{"model": "model that answers yes/no questions on an image's attributes", "dataset": "regions of photos with short descriptions (Visual Genome)", "train_examples": 203450, "image_size": 64, "crop_scale_min": 1, "horizontal_flip": true, "questions_per_image": 4, "encoder_arch": "convnext", "encoder_isotropic": false, "encoder_norm": "layernorm", "encoder_activation": "swiglu", "encoder_mlp_ratio": 2.67, "encoder_layer_scale_init": 0.01, "encoder_inner_norm": false, "encoder_patch_size": [4, 4], "encoder_conv_stem": true, "encoder_depths": [2, 4, 4], "encoder_widths": [96, 192, 384], "encoder_kernel_size": 7, "fusion": "prefix", "fusion_encoder_width": 192, "fusion_encoder_layers": 12, "fusion_encoder_norm": "rmsnorm", "fusion_encoder_norm_position": "pre", "fusion_encoder_activation": "gelu_tanh", "fusion_encoder_mlp_ratio": 6, "fusion_encoder_head_dim": 32, "fusion_encoder_fused_qkv": true, "fusion_encoder_bias": "all", "fusion_encoder_qk_norm": false, "fusion_encoder_layer_scale_init": 0.1, "fusion_encoder_parallel_block": false, "fusion_encoder_inner_norm": false, "fusion_encoder_positions": "learned", "fusion_encoder_connector": "linear", "init": "torch_default", "residual_init": "none", "optimizer": "muon", "muon_scale": "spectral", "learning_rate": 0.035, "momentum": 0.9, "nesterov": true, "orthogonalizer": "newton_schulz_5", "adamw_lr_other_params": 0.001, "max_steps": 12500, "batch_size": 64, "epochs": 3.9, "lr_schedule": "cosine", "final_lr_fraction": 0, "warmup_steps": 2500, "weight_decay": 0.02, "adamw_weight_decay_other_params": 0.01}
Rows from block 3 of the image encoder of a small model that answers yes/no questions on an image's attributes, named by matrix and row number. Rows with one number belong to one neuron. Each number is 500 + 50 x the weight over its row's rms, rounded and kept within 0 to 999. All counts start at 0. Numbers have three digits each.
Before each neuron's rows are labels from the 100 images, of 14976, where the neuron reaches its largest size: "responds to" is what is common among them. Only what is clearly more common there than usual is listed. The data: regions of photos with short descriptions (Visual Genome). In brackets: how many of the 100.
# gate: MLP gate (encoder.blocks.3.mlp.gate.weight, 512x192), inputs 128-191
# fc1: MLP up (encoder.blocks.3.mlp.fc1.weight, 512x192), inputs 128-191
# fc2: MLP down (encoder.blocks.3.mlp.fc2.weight, 192x512, transposed), outputs 128-191

responds to: text has "man" (33)
gate.80:575550520512560519485503484485511574469470507474551528622573470538500465440583536464473433586467492489573449450564488497435514511466543573487565468449430487372472442532626469515577556509492419
fc1.80:604464481491584526460482499459455489532422530454464562529508515512474503428471610540420587498525477499507597584497500525395601491473507533647560451521445414465433372475498537431434541511577436
fc2.80:493440492556492557601396500516488523471414496480563469486471473482464433529486483631497514539423459546521521554471611464463439521547593470457446599466525501504539571526539469547521415525452516

responds to: text has "man" (29)
gate.214:522426530436459457492450454442462511592544541439449510526511491527467457542432575506484537523495458440520581496474534540468473494465445566504473614572491458509530331585537568493546530564505553
fc1.214:578547522572503441530485485493456465445492498558485445463403487428557477453509457471522516445512546540444394550545406441492477536538547526504548532465501504480493680488512531518402541431470476
fc2.214:511619510481480476463427477468501549476517421555480483516462561432493473459515463577510462512465535490494453414495369550489554498493480554559561538496509464498543494477516464474533521451548526

responds to: text has "man" (30)
gate.430:489414426498611512581547480507566508544512489474590524505438556479535567494545562523524530548529530497585466436490500485468476387560533493532512466416448553530448408498510539531587387453577565
fc1.430:413467489515440448441495533490468494455573502503505539490431501506430463469498520449468483487586452580486499470430453488495577569469554429514504451474530532493527681505448491424576516476415471
fc2.430:538481461422485527511507460509517499489470472560503578396499414530460562470477459524488576501473499490508466543459374469402573511589520442443496437521525542484534483544449448490521519459490437

responds to: text has "man" (25)
gate.283:422545553432607448528488528496589528483602451564487487527511468586538522536510550459486408535522507544540519575469570421463468449515487525536516536464556513478571511505587356485523507469486519
fc1.283:426568492512480573492498494524573494434585515472469532471541530542528504477433442568502547562478500570520559501466517492538564505527468524547487469532456514482501407421498530472471440494552513
fc2.283:481493405507456531523422533491391459475448534384534411491594523527501442486528440475577508443532462498483558450479562534556500494526417515492562493515470423646515495456526540576506539444449573

responds to: text has "red" (27)
gate.12:495502478439537489512508509527512564490554418420492497541438410483616492488494378521550564448467472426442454566511510494471532528599523518521487566417545516496447585556501476543480551517539471
fc1.12:424410485452437388539442576549529558611585516517432523513540511472557522493446524487523516497567495460526567396498557439529538552419531503475393535423476481559512471524416550502528528446480459
fc2.12:455570435496441499485451450441516481468488534546476502474451506535525465565458484447455515494513566473542440422543504523587470459562497581461511533436446523410499470536515571667540476590483435

responds to: text has "man" (33)
gate.213:584463493520494477536531431396438552538486564511538481420446512475519510466479484517539532393404511440549512490520556509551524569551434476632502492605397555530550630492433554511556410495480389
fc1.213:575496456521524509555567526530642494486569481448566483463501443545593524461532535486444485456523463592455520495384396473516467401458572505550436461409484477456546425510431524606438442558496498
fc2.213:509554492556469486554479469567376488482510501498524498603495538521518487540550547451497435492524497503466492473480424495533482499542506417556624328521490491470480513455538555486464456528460510

responds to: text has "sky" (56); text has "blue" (36)
gate.323:571464484499516589466511475499588520511448524422466474517530536461420540474544475474480475468451522467496406518501552411558560466540478462517480442468500431445482446504538560524534531501547510
fc1.323:534498531496520473497532546530575570501605521482528536439529503552459510464550521476481438459410438510523516518509466470475490493427536525465502513445434510513602445476511567527453417483460424
fc2.323:528487468512593539470439489510462501540595554387494515540544631484439505474466532456522484534523453547490489562516608522458424443488480567484481444460473437505452455462470426456474542516442442

responds to: text has "man" (27)
gate.150:445488455485535423538484447479568559466465465546454600505536573531494416495483470494520385579461540413516480529493449513482646406521530489567524516442437427581548459500450435494497571449525532
fc1.150:562504491473457468485513427511536598473493471447402579447530565497530442472489411538559416526447555491524508549461553457532595396526392507519480479484611438541539483435507435443524584467492517
fc2.150:523492494515503494534490502496496495501479528530496414518507481485509514505515478439490501625514496501483485505452538494459293503467498471301522551474513483480497481546467482537516540481447501

responds to: text has "man" (38)
gate.116:638408525496457513495454505490491566504557506475487532573551466407439462395527449520479528498496556485541560497491500437422613492522519537532482485418480446587452379447470590458535461483468463
fc1.116:422569467490567503539532481540510441511532495468393460470423490505491507548504513540578546538595495479442471476524450463395313429522459545491457459365537574520449620549559482429443468532535538
fc2.116:576487510475523480515430529538528481516530438442466591594499480472517502505570509626510357480557486511496480522477596482508714501498529634373567479497506517465461491533490466520503505511504498

responds to: text has "man" (28)
gate.107:497449596484524503416527413545465642556511495509502560474557486455472451405437501562480479517511446494469482440545543536473538549461528452533483494585438519560561439606503510586467460503514556
fc1.107:521573625385532492525513435449556520548614491507434503561487556501476470469507589577528480519489489578507521483455522450553532496531481412456487384565471464439544491461497497578441534487454538
fc2.107:539531547484456475443430509462423513481459441455482519576462549430508440459558506443500466473520459452540531438465418362502521553570515420462529515466554504594480449462504498471489567483549447