A small model that answers yes/no questions on an image's attributes, trained from scratch: 203450 training examples.
Rows from block 3 of the image encoder of a small model that answers yes/no questions on an image's attributes, named by matrix and row number. Rows with one number belong to one neuron. Each number is 200 + 20 x the weight over its row's rms, rounded and kept within 0 to 999. All counts start at 0.
After each neuron's rows are labels from the 100 images, of 14976, where the neuron reaches its largest size: "colour at peak" is the nearest of a few named colours to the mean colour under the peak. Only what is clearly more common there than usual is listed. The data: regions of photos with short descriptions (Visual Genome). In brackets: how many of the 100.
# gate: MLP gate (encoder.blocks.3.mlp.gate.weight, 512x192), inputs 0-63
# fc1: MLP up (encoder.blocks.3.mlp.fc1.weight, 512x192), inputs 0-63
# fc2: MLP down (encoder.blocks.3.mlp.fc2.weight, 192x512, transposed), outputs 0-63

gate.266,180,193,201,206,196,164,156,222,143,194,194,193,200,209,176,199,184,222,190,196,196,189,201,200,198,187,167,184,217,199,222,185,199,202,216,210,229,230,219,208,194,191,200,201,193,205,194,207,196,213,184,210,181,209,170,220,208,231,173,231,163,217,207,214
fc1.266,221,218,186,171,210,206,169,207,147,194,228,202,199,190,167,181,197,207,201,182,200,195,197,191,177,168,194,208,199,193,186,210,200,215,197,214,187,213,214,210,195,208,194,187,205,221,204,213,197,184,182,200,172,210,180,189,241,221,199,213,210,239,240,236
fc2.266,205,180,186,175,176,206,218,173,213,211,177,210,202,203,212,197,221,202,211,224,191,177,175,217,203,185,202,210,220,198,228,180,209,235,226,189,189,190,191,224,179,193,207,185,206,199,194,181,201,204,188,229,228,182,228,175,197,187,259,181,201,167,187,207
colour at peak: black (29)

gate.316,232,242,177,191,203,173,218,199,191,173,227,226,189,197,215,238,231,177,149,225,198,190,185,201,191,232,181,208,217,239,214,190,213,181,176,207,215,207,235,180,144,218,177,228,191,181,183,184,179,197,201,227,184,190,192,196,215,201,202,197,192,220,229,211
fc1.316,189,251,211,227,189,215,215,221,200,215,181,178,208,168,195,196,223,195,218,201,185,197,201,202,210,193,166,228,174,202,204,221,200,232,161,159,194,234,165,211,189,183,203,207,207,160,202,183,187,202,212,169,233,198,161,205,157,182,167,187,217,177,205,187
fc2.316,213,212,186,218,178,186,196,163,198,202,197,194,185,207,199,221,218,202,203,193,192,210,224,213,170,216,199,194,165,216,220,181,199,232,211,184,165,189,190,178,254,205,202,202,194,175,210,223,181,174,196,188,184,229,203,180,213,214,190,173,213,195,233,197
colour at peak: white (27); pink (25)

gate.102,192,207,200,211,204,188,221,173,206,235,187,180,220,198,194,212,182,185,190,232,240,189,153,182,196,214,201,209,208,214,208,194,180,229,212,207,194,213,231,168,198,200,183,175,158,135,187,215,235,225,192,171,198,214,188,185,217,179,214,221,167,214,193,183
fc1.102,200,221,195,209,202,172,189,194,218,171,217,185,187,202,216,206,173,208,191,221,197,211,203,199,205,203,222,196,178,189,134,200,191,202,152,191,186,200,221,204,229,165,180,212,185,205,200,174,204,139,205,195,200,187,173,227,192,192,211,188,250,209,200,221
fc2.102,185,206,182,197,153,185,161,199,204,201,187,201,205,159,203,183,195,209,215,198,198,204,222,203,206,191,193,173,209,192,173,189,190,231,191,222,234,217,225,198,204,231,214,201,194,187,188,193,190,197,150,198,217,166,211,229,179,191,203,187,187,207,153,213
colour at peak: grey (65)

gate.468,210,200,216,180,231,178,208,228,224,188,189,210,187,208,185,202,234,188,235,206,164,197,192,181,206,213,207,200,205,195,185,195,233,177,211,220,161,211,208,180,177,177,200,202,198,224,212,205,219,170,199,219,172,190,169,195,203,201,198,198,208,208,195,215
fc1.468,190,203,178,249,179,195,223,203,209,202,181,200,229,192,191,203,215,176,200,173,193,202,185,215,155,172,206,230,173,229,190,189,232,194,173,199,194,185,200,227,196,186,171,219,200,228,189,218,187,221,184,223,229,208,194,171,186,193,201,179,214,185,201,215
fc2.468,216,206,191,195,222,203,236,230,196,148,193,222,164,216,186,212,193,219,197,218,206,204,196,193,175,183,261,202,217,209,199,178,201,220,212,197,221,165,193,178,181,212,205,229,177,180,191,206,215,183,188,209,193,161,187,184,225,179,172,197,175,236,199,177
colour at peak: grey (63)

gate.349,216,222,218,246,207,199,237,167,207,189,187,158,201,206,203,187,196,185,223,215,188,211,186,231,206,199,222,230,209,234,180,204,192,178,183,244,207,203,210,214,181,191,199,189,230,229,226,237,194,212,193,214,190,213,194,196,160,186,213,179,164,184,202,186
fc1.349,180,211,218,219,196,226,184,186,197,222,200,183,200,184,199,198,177,201,192,170,186,199,207,208,203,215,214,188,235,185,182,216,186,160,202,206,189,203,170,197,203,194,172,195,211,204,162,198,206,209,202,189,159,208,203,174,206,217,209,206,166,184,200,212
fc2.349,230,191,179,245,218,202,244,208,201,175,205,200,222,193,186,164,176,166,189,178,185,206,203,186,207,195,224,187,206,197,215,177,229,161,176,199,209,185,195,189,161,215,197,259,188,210,211,213,225,207,225,188,192,215,165,176,193,171,189,158,210,213,211,225
colour at peak: white (26)

gate.419,197,210,169,179,205,165,194,167,194,211,202,225,210,217,218,207,193,160,142,206,190,202,222,177,190,190,207,161,190,223,199,171,210,155,171,196,196,181,209,205,167,166,226,188,211,208,219,234,221,206,165,225,213,190,181,194,177,194,200,213,187,204,218,197
fc1.419,206,211,183,181,227,187,187,234,225,218,226,181,212,229,207,199,205,177,200,231,226,201,190,207,242,234,184,198,225,179,209,180,179,186,168,183,200,196,206,204,192,184,197,195,171,169,198,194,217,200,174,164,211,190,189,203,202,184,197,205,202,170,194,202
fc2.419,194,213,210,195,198,189,188,180,208,241,193,214,219,184,185,215,188,196,234,196,204,192,227,222,176,197,168,195,187,218,219,203,202,186,198,177,232,220,208,203,154,185,180,243,204,205,189,194,213,203,194,148,202,244,197,159,206,166,206,197,202,226,189,212
colour at peak: black (42)

gate.47,178,216,187,209,167,192,192,190,206,227,189,210,242,221,198,236,223,168,210,232,181,187,157,192,207,194,185,229,189,182,208,216,222,219,211,215,179,198,186,210,186,217,207,214,229,178,158,176,212,201,174,190,206,205,238,156,209,206,170,192,225,217,196,182
fc1.47,205,192,203,198,206,197,182,176,200,177,228,180,173,195,180,203,197,177,211,234,197,186,216,187,170,212,178,219,177,182,216,189,208,208,181,211,219,212,224,212,204,158,214,213,219,229,209,195,144,227,203,216,187,200,198,224,200,208,194,180,200,176,223,214
fc2.47,209,185,185,249,212,209,185,251,201,194,172,226,212,200,204,202,167,238,171,213,210,256,189,222,190,192,195,190,222,209,204,208,194,177,196,201,231,191,199,183,193,209,211,207,235,205,173,214,191,217,212,202,209,215,216,234,178,218,194,195,196,186,217,252
colour at peak: black (31)

gate.401,168,212,232,189,182,224,178,154,187,225,180,209,206,181,225,180,218,196,228,216,188,246,199,209,184,205,179,208,222,227,197,192,213,164,222,219,183,191,179,144,207,193,198,186,208,186,194,203,157,213,233,193,200,191,167,181,225,208,230,212,183,228,189,216
fc1.401,207,178,241,181,197,203,205,180,202,213,235,211,231,214,217,188,212,217,171,228,191,216,203,212,210,232,168,231,209,200,195,182,213,186,193,187,202,196,199,161,219,209,204,174,242,216,204,244,177,203,206,156,201,197,179,196,214,187,244,221,193,198,192,187
fc2.401,196,180,191,199,205,194,219,190,199,182,210,224,192,213,196,205,176,236,183,174,202,221,219,198,187,252,225,200,188,225,199,177,215,204,211,214,223,223,188,208,183,219,188,241,210,198,204,209,247,211,200,182,207,176,163,215,210,226,218,178,194,223,214,233
colour at peak: black (34)

gate.218,220,182,179,226,207,224,222,186,193,210,176,161,191,229,225,174,210,200,224,235,198,194,235,151,215,194,229,198,250,206,205,200,189,179,166,173,186,208,190,218,216,200,204,167,222,184,210,211,186,221,189,204,243,203,223,169,210,208,208,198,200,187,211,219
fc1.218,208,219,177,166,192,203,190,193,210,165,225,135,200,204,196,208,222,226,178,198,189,173,191,179,195,207,173,165,227,242,194,214,193,210,184,194,196,166,170,180,209,200,167,225,217,195,192,182,160,195,199,202,208,177,203,202,182,194,244,194,211,193,191,208
fc2.218,206,184,204,208,198,192,200,193,213,229,185,232,201,165,218,193,182,236,201,211,219,187,194,208,211,202,196,200,161,228,190,200,234,177,221,216,171,183,240,193,218,223,211,148,169,218,186,187,212,173,213,203,220,208,230,220,214,212,196,188,215,191,206,174
colour at peak: black (28)

gate.441,191,211,191,202,169,188,174,195,217,248,183,205,210,207,201,178,181,199,169,218,209,228,264,229,216,211,201,182,205,191,182,154,184,202,249,199,211,234,193,194,227,204,216,208,189,199,197,188,207,194,187,203,169,213,162,177,203,166,197,188,231,195,187,201
fc1.441,195,201,203,175,179,218,222,237,195,177,204,219,227,187,165,227,223,219,211,235,165,204,200,220,204,175,162,181,201,197,177,229,193,213,223,236,213,213,200,201,197,170,207,218,206,209,225,189,199,174,202,170,208,182,163,235,196,196,188,203,178,188,227,217
fc2.441,191,216,205,235,184,200,212,206,209,196,224,228,193,199,199,206,198,178,199,177,204,206,203,213,203,176,190,183,207,216,220,198,185,202,212,180,186,180,234,191,217,178,242,197,150,216,165,199,194,200,189,201,202,177,176,207,181,186,215,216,140,204,177,202
colour at peak: black (35)

gate.100,221,191,197,170,214,239,200,227,188,191,195,161,202,187,183,169,209,226,176,182,209,209,155,186,225,211,233,180,210,210,195,150,198,217,206,209,210,199,194,208,188,210,203,182,182,198,223,154,182,143,214,199,158,193,205,212,214,231,187,194,210,217,209,185
fc1.100,185,203,180,193,177,195,216,168,174,224,230,219,194,229,196,205,194,194,249,178,212,211,241,181,197,210,186,199,182,193,243,186,185,172,221,172,225,237,164,205,190,171,189,197,179,170,194,196,220,239,191,158,219,213,214,183,218,199,181,212,188,209,202,235
fc2.100,194,184,205,229,182,154,200,190,189,211,202,177,198,195,222,219,207,153,158,241,188,225,174,248,198,264,249,219,209,182,234,197,194,221,193,205,223,211,197,209,215,197,183,220,203,185,181,201,187,204,181,212,199,211,181,241,189,179,209,232,186,189,219,201
colour at peak: white (57)

gate.63,214,225,190,211,221,211,229,189,202,164,185,161,201,218,205,170,179,209,219,183,217,199,209,173,209,196,172,246,194,209,195,205,167,192,192,197,204,220,197,156,240,205,191,168,211,195,188,183,202,184,184,188,174,201,152,208,207,214,196,170,170,179,204,211
fc1.63,214,221,178,200,165,216,177,196,189,173,202,194,239,224,235,187,192,155,246,184,205,214,198,164,227,222,214,225,186,192,200,192,136,210,201,191,167,217,210,180,205,202,205,207,206,206,163,239,194,187,179,161,170,203,176,214,216,192,183,164,228,194,192,213
fc2.63,213,176,199,213,222,221,214,209,192,203,198,189,212,203,193,196,208,163,203,185,184,200,166,198,199,191,201,202,210,184,214,171,180,212,209,197,199,233,182,185,261,207,198,206,211,215,207,205,177,194,199,182,222,201,166,204,198,190,219,189,190,198,211,197
colour at peak: pink (25)

gate.488,199,199,210,203,177,177,237,224,194,195,182,198,172,148,197,213,225,224,191,219,216,198,218,181,195,203,228,177,196,180,197,180,161,203,187,183,199,206,223,205,198,197,167,214,229,180,193,187,225,206,214,199,191,200,190,212,201,198,170,212,161,182,211,210
fc1.488,202,207,196,220,253,191,214,214,233,209,184,204,169,168,185,214,246,187,197,213,220,210,168,204,172,204,186,185,178,201,221,195,189,215,207,172,147,166,206,209,207,207,199,197,173,157,193,173,193,191,216,194,242,164,205,197,204,210,195,208,196,207,185,184
fc2.488,214,161,200,208,201,197,187,257,209,236,220,195,216,217,194,213,227,194,191,218,196,167,185,191,212,207,173,202,190,221,185,179,189,215,204,202,196,188,209,192,183,198,189,188,242,190,214,194,211,196,203,212,193,211,212,219,189,215,210,203,206,199,216,212
colour at peak: black (30)

gate.326,198,184,233,186,220,195,208,194,185,238,209,245,181,214,184,186,188,207,201,182,229,220,207,192,176,222,159,208,190,193,185,202,208,192,198,202,196,230,185,189,193,203,215,186,207,208,193,209,223,235,183,178,223,228,190,200,234,204,201,192,222,177,199,178
fc1.326,192,165,217,210,189,180,216,216,223,192,163,245,217,243,208,172,191,216,182,175,232,193,198,191,221,232,170,211,206,174,212,183,266,171,202,234,206,181,162,187,201,234,199,196,213,203,207,187,242,194,184,211,169,230,208,203,231,220,164,186,233,187,208,166
fc2.326,195,186,218,177,194,206,197,205,186,201,226,219,166,210,193,202,180,218,198,175,211,226,230,191,183,189,233,184,189,210,191,209,216,210,169,224,186,208,217,184,226,210,216,223,196,183,197,192,207,177,212,175,213,190,229,178,235,198,217,232,172,204,195,207
colour at peak: black (33)

gate.341,184,244,231,231,196,190,204,175,212,197,212,152,179,234,189,216,198,202,227,218,184,182,196,212,218,200,214,186,190,224,220,226,203,198,202,215,198,185,224,168,209,205,178,187,221,183,232,199,203,204,186,188,216,208,202,205,173,172,232,161,246,200,189,198
fc1.341,158,195,216,234,215,188,197,236,193,205,157,220,205,190,232,174,187,210,210,197,216,210,244,175,215,176,180,175,199,212,167,181,180,198,201,177,238,180,198,227,182,220,203,203,225,188,178,210,207,233,166,197,166,207,263,189,223,213,148,222,177,175,206,201
fc2.341,214,224,197,227,217,186,190,190,165,223,223,173,178,216,224,215,196,206,195,194,184,164,228,213,197,203,215,232,172,214,208,208,261,192,196,175,238,191,170,182,204,235,191,201,169,195,208,215,202,231,186,197,179,194,205,201,213,207,245,182,200,212,182,183
colour at peak: white (43); pink (30)

gate.151,195,230,222,195,225,199,166,199,191,174,195,196,193,188,184,221,221,182,189,164,234,174,214,205,215,173,185,202,230,182,192,225,205,193,201,195,231,216,213,229,223,237,205,209,187,206,192,193,183,193,189,191,219,188,212,189,210,196,197,218,193,198,215,206
fc1.151,189,200,205,176,201,208,141,197,238,207,180,214,216,218,202,211,214,205,196,207,213,249,167,204,166,179,207,186,209,216,218,188,191,194,217,218,205,212,220,196,197,206,182,180,188,186,194,188,214,135,202,201,211,221,173,195,177,196,190,191,208,195,208,206
fc2.151,177,202,213,212,192,218,187,218,191,183,202,198,207,206,229,236,201,220,197,182,172,214,219,204,222,188,193,188,185,208,224,202,206,218,225,178,218,182,235,187,202,202,214,217,213,209,234,200,253,188,182,216,177,226,206,215,200,227,248,198,194,190,197,207
colour at peak: black (28)

gate.448,169,154,230,246,230,191,193,189,190,172,210,192,169,186,201,190,158,216,210,213,179,204,225,176,173,213,215,186,179,179,238,209,186,197,221,232,181,202,211,205,181,214,196,202,188,195,199,202,171,190,202,218,201,200,207,220,221,188,205,225,212,184,194,202
fc1.448,185,214,199,207,173,190,213,199,212,212,195,202,201,211,241,217,170,193,156,208,211,176,205,191,186,210,194,194,233,192,194,220,189,194,183,211,178,168,225,170,228,202,205,222,180,197,167,181,179,202,209,187,209,210,259,205,225,204,244,172,218,174,191,174
fc2.448,196,206,198,220,180,193,198,163,208,209,185,139,182,237,203,177,228,174,205,187,248,200,176,196,206,183,180,197,216,185,210,180,214,217,157,202,178,232,197,221,165,198,188,211,177,191,203,200,193,192,181,215,192,181,184,218,187,152,165,212,184,202,182,208
colour at peak: white (33)

gate.421,199,222,188,190,194,205,195,197,199,191,178,188,220,199,226,212,233,218,173,199,216,233,162,189,194,211,201,189,206,195,210,197,166,212,195,207,181,191,207,176,200,178,207,201,204,161,214,223,196,207,221,201,194,227,177,201,199,172,177,177,185,185,240,204
fc1.421,220,188,217,213,200,170,187,216,222,235,223,176,184,186,213,193,193,213,193,199,205,178,205,187,182,194,220,204,178,215,180,201,218,184,196,203,219,213,214,232,188,236,208,213,167,196,209,173,227,221,178,182,203,217,198,188,179,208,222,195,196,212,188,229
fc2.421,175,192,193,240,181,178,171,230,195,194,197,178,212,194,222,190,181,198,192,244,204,222,207,186,153,148,216,212,238,196,224,215,205,167,182,201,216,185,198,207,190,182,220,205,237,200,223,175,200,205,185,209,191,218,188,189,180,201,202,193,208,227,206,203
colour at peak: pink (27)

gate.82,191,191,192,220,186,187,192,222,215,232,211,203,198,179,202,172,163,176,171,200,230,209,219,189,175,190,159,172,157,226,171,231,181,182,214,207,195,167,218,212,222,181,225,252,219,213,168,178,194,162,209,197,208,180,202,197,194,221,184,201,210,229,149,223
fc1.82,200,189,203,205,211,193,223,180,205,190,229,190,182,214,203,225,178,228,237,181,192,191,220,238,215,168,207,178,175,242,203,174,211,199,174,178,150,221,214,223,150,197,194,190,171,190,210,199,184,216,169,219,220,181,184,218,234,200,199,185,240,203,230,194
fc2.82,224,187,174,182,172,211,174,195,191,184,208,187,230,182,195,199,211,200,191,176,198,207,225,194,157,198,168,220,201,179,213,166,191,151,198,153,216,190,205,177,197,196,191,207,222,189,216,209,176,202,214,204,196,176,180,191,187,167,213,207,207,215,206,194
colour at peak: black (37)

gate.160,213,198,196,216,235,217,213,192,204,218,192,233,246,197,183,191,207,177,188,203,228,158,198,175,201,223,168,221,196,161,151,155,204,190,192,192,184,218,201,233,202,248,216,191,169,194,219,199,247,163,232,208,169,225,227,201,190,188,209,191,221,236,171,173
fc1.160,174,229,181,230,202,233,193,205,210,208,185,203,188,223,218,200,178,173,198,192,245,200,229,186,236,211,175,179,194,179,189,173,162,210,163,194,208,181,197,176,201,218,173,212,194,173,197,207,208,209,209,201,204,176,236,225,205,190,238,187,159,223,136,168
fc2.160,209,183,179,171,204,204,185,170,231,237,203,215,199,218,191,219,217,182,180,213,209,190,186,205,228,192,221,218,211,182,162,243,199,195,214,213,214,186,191,226,199,226,216,219,218,221,208,200,194,185,220,235,203,225,226,190,211,194,188,169,208,181,228,225
colour at peak: black (39)

gate.215,229,220,203,214,184,212,193,201,194,213,236,194,181,159,231,176,224,204,196,190,181,172,207,194,200,195,167,190,202,184,196,205,203,218,190,193,221,158,190,227,180,184,185,198,211,168,149,187,212,184,192,214,210,187,219,176,228,197,213,228,203,196,210,202
fc1.215,199,222,195,195,196,226,218,229,190,219,172,225,211,160,199,170,221,187,180,204,187,193,196,207,197,207,188,178,189,177,208,220,202,202,195,172,183,196,191,186,212,200,193,207,187,191,131,181,241,198,234,215,226,200,214,206,190,171,195,235,208,213,184,207
fc2.215,202,198,189,204,207,177,219,231,207,176,225,239,223,208,196,212,216,195,223,216,205,203,214,194,241,211,221,209,178,206,207,202,192,190,226,180,189,189,223,224,141,200,184,206,224,181,208,212,157,209,190,228,182,210,211,196,198,208,202,259,189,208,195,193
colour at peak: grey (60)

gate.33,167,191,206,185,204,176,171,232,196,187,159,208,183,194,190,195,206,195,205,231,206,161,184,209,212,157,208,195,177,214,199,228,190,178,176,172,215,193,193,184,211,213,205,213,207,233,185,231,209,184,168,184,223,199,197,222,179,232,179,190,189,188,174,160
fc1.33,234,209,233,202,211,228,206,182,218,223,206,198,212,209,226,194,181,208,206,200,181,218,144,185,198,231,219,190,240,161,184,214,222,235,189,225,223,202,186,206,146,190,223,238,195,175,197,200,183,162,197,205,177,182,194,209,165,225,220,176,202,206,246,188
fc2.33,221,201,206,252,199,250,177,225,211,194,186,201,190,203,193,204,209,210,230,172,196,179,212,168,234,174,183,202,215,201,202,209,170,235,208,204,189,214,191,205,188,224,204,217,210,197,209,190,194,211,224,224,218,228,204,258,230,173,191,140,187,175,196,208
colour at peak: black (37)

gate.69,215,199,236,201,182,164,171,197,186,225,196,235,209,194,166,191,207,175,229,192,197,223,187,215,217,202,230,180,203,166,216,212,193,211,179,189,191,218,225,193,210,238,230,189,163,196,196,195,203,147,178,201,204,191,157,192,199,217,205,176,227,183,182,205
fc1.69,179,205,220,220,203,182,220,219,213,222,201,223,200,196,179,216,206,212,210,199,206,213,223,206,205,214,190,182,198,190,193,192,167,201,195,164,206,197,226,173,236,151,228,181,195,185,200,198,222,175,222,249,234,196,179,202,203,212,204,202,211,192,208,197
fc2.69,197,169,220,180,193,173,228,199,196,224,209,196,206,177,202,182,206,194,173,147,203,177,206,202,212,207,261,213,198,192,207,219,219,194,182,181,214,189,196,194,202,220,213,192,175,194,203,201,223,196,171,197,191,173,203,208,201,213,214,217,204,194,205,217
colour at peak: grey (62)

gate.248,157,185,178,240,197,213,189,177,175,211,207,163,194,190,247,200,208,179,223,204,210,246,234,208,183,201,217,247,238,206,183,205,209,195,218,213,173,193,210,190,183,218,176,221,210,214,181,183,175,186,213,201,197,221,163,227,210,199,194,209,227,192,193,187
fc1.248,146,190,204,193,240,185,201,184,220,196,198,233,182,217,195,212,220,223,190,173,211,205,163,217,202,197,216,171,185,194,211,220,222,190,187,188,215,186,224,220,220,190,202,212,169,181,187,178,254,189,189,221,173,192,204,162,194,199,163,212,221,197,213,206
fc2.248,220,179,215,198,175,223,188,194,182,196,204,194,198,246,210,197,215,240,224,195,166,183,223,224,193,185,220,228,202,226,222,198,229,225,214,252,171,211,208,179,200,201,169,185,170,218,201,180,207,192,224,231,193,216,208,201,228,229,234,178,186,202,207,199
colour at peak: pink (30)

gate.511,200,162,194,232,212,216,205,219,206,186,220,197,217,168,205,221,193,204,198,220,209,200,249,186,216,239,189,192,204,184,193,199,214,226,176,227,176,191,229,196,222,183,172,190,167,225,167,216,236,195,177,202,220,158,195,207,231,173,180,184,221,205,201,196
fc1.511,217,179,208,185,183,200,183,175,199,190,215,210,191,167,194,201,170,178,234,198,178,197,198,176,197,206,229,207,215,221,215,182,218,208,178,238,202,225,216,209,181,189,220,169,172,193,193,201,215,199,214,181,188,193,209,169,202,170,211,211,188,173,255,175
fc2.511,200,195,186,238,224,206,185,196,204,195,204,203,193,208,248,210,193,221,194,190,189,162,225,186,172,213,216,193,246,196,211,171,216,173,197,193,197,200,182,220,201,204,219,188,187,196,199,196,199,218,230,174,180,228,220,192,187,178,234,248,236,195,185,187
colour at peak: pink (34)

gate.276,209,192,200,192,250,207,196,197,217,253,193,196,215,233,203,194,171,191,173,224,198,178,185,188,198,191,209,205,208,189,200,181,173,227,213,203,202,198,198,177,188,222,206,165,171,242,205,183,218,211,191,227,179,176,182,198,237,191,215,214,211,167,223,206
fc1.276,236,148,241,173,256,188,227,190,220,217,208,185,228,198,183,205,170,210,184,212,182,197,204,185,203,198,192,243,192,168,205,198,192,216,220,191,166,211,193,180,189,210,230,162,188,188,223,190,193,205,186,185,160,163,213,213,200,200,193,177,192,199,184,195
fc2.276,173,151,197,176,208,184,205,232,185,213,183,229,182,191,207,224,191,204,230,189,201,210,181,202,203,209,205,216,222,215,192,191,186,218,237,208,197,211,186,208,177,209,184,187,221,220,189,187,203,192,152,214,181,195,214,186,224,179,179,173,213,208,198,185
colour at peak: pink (25)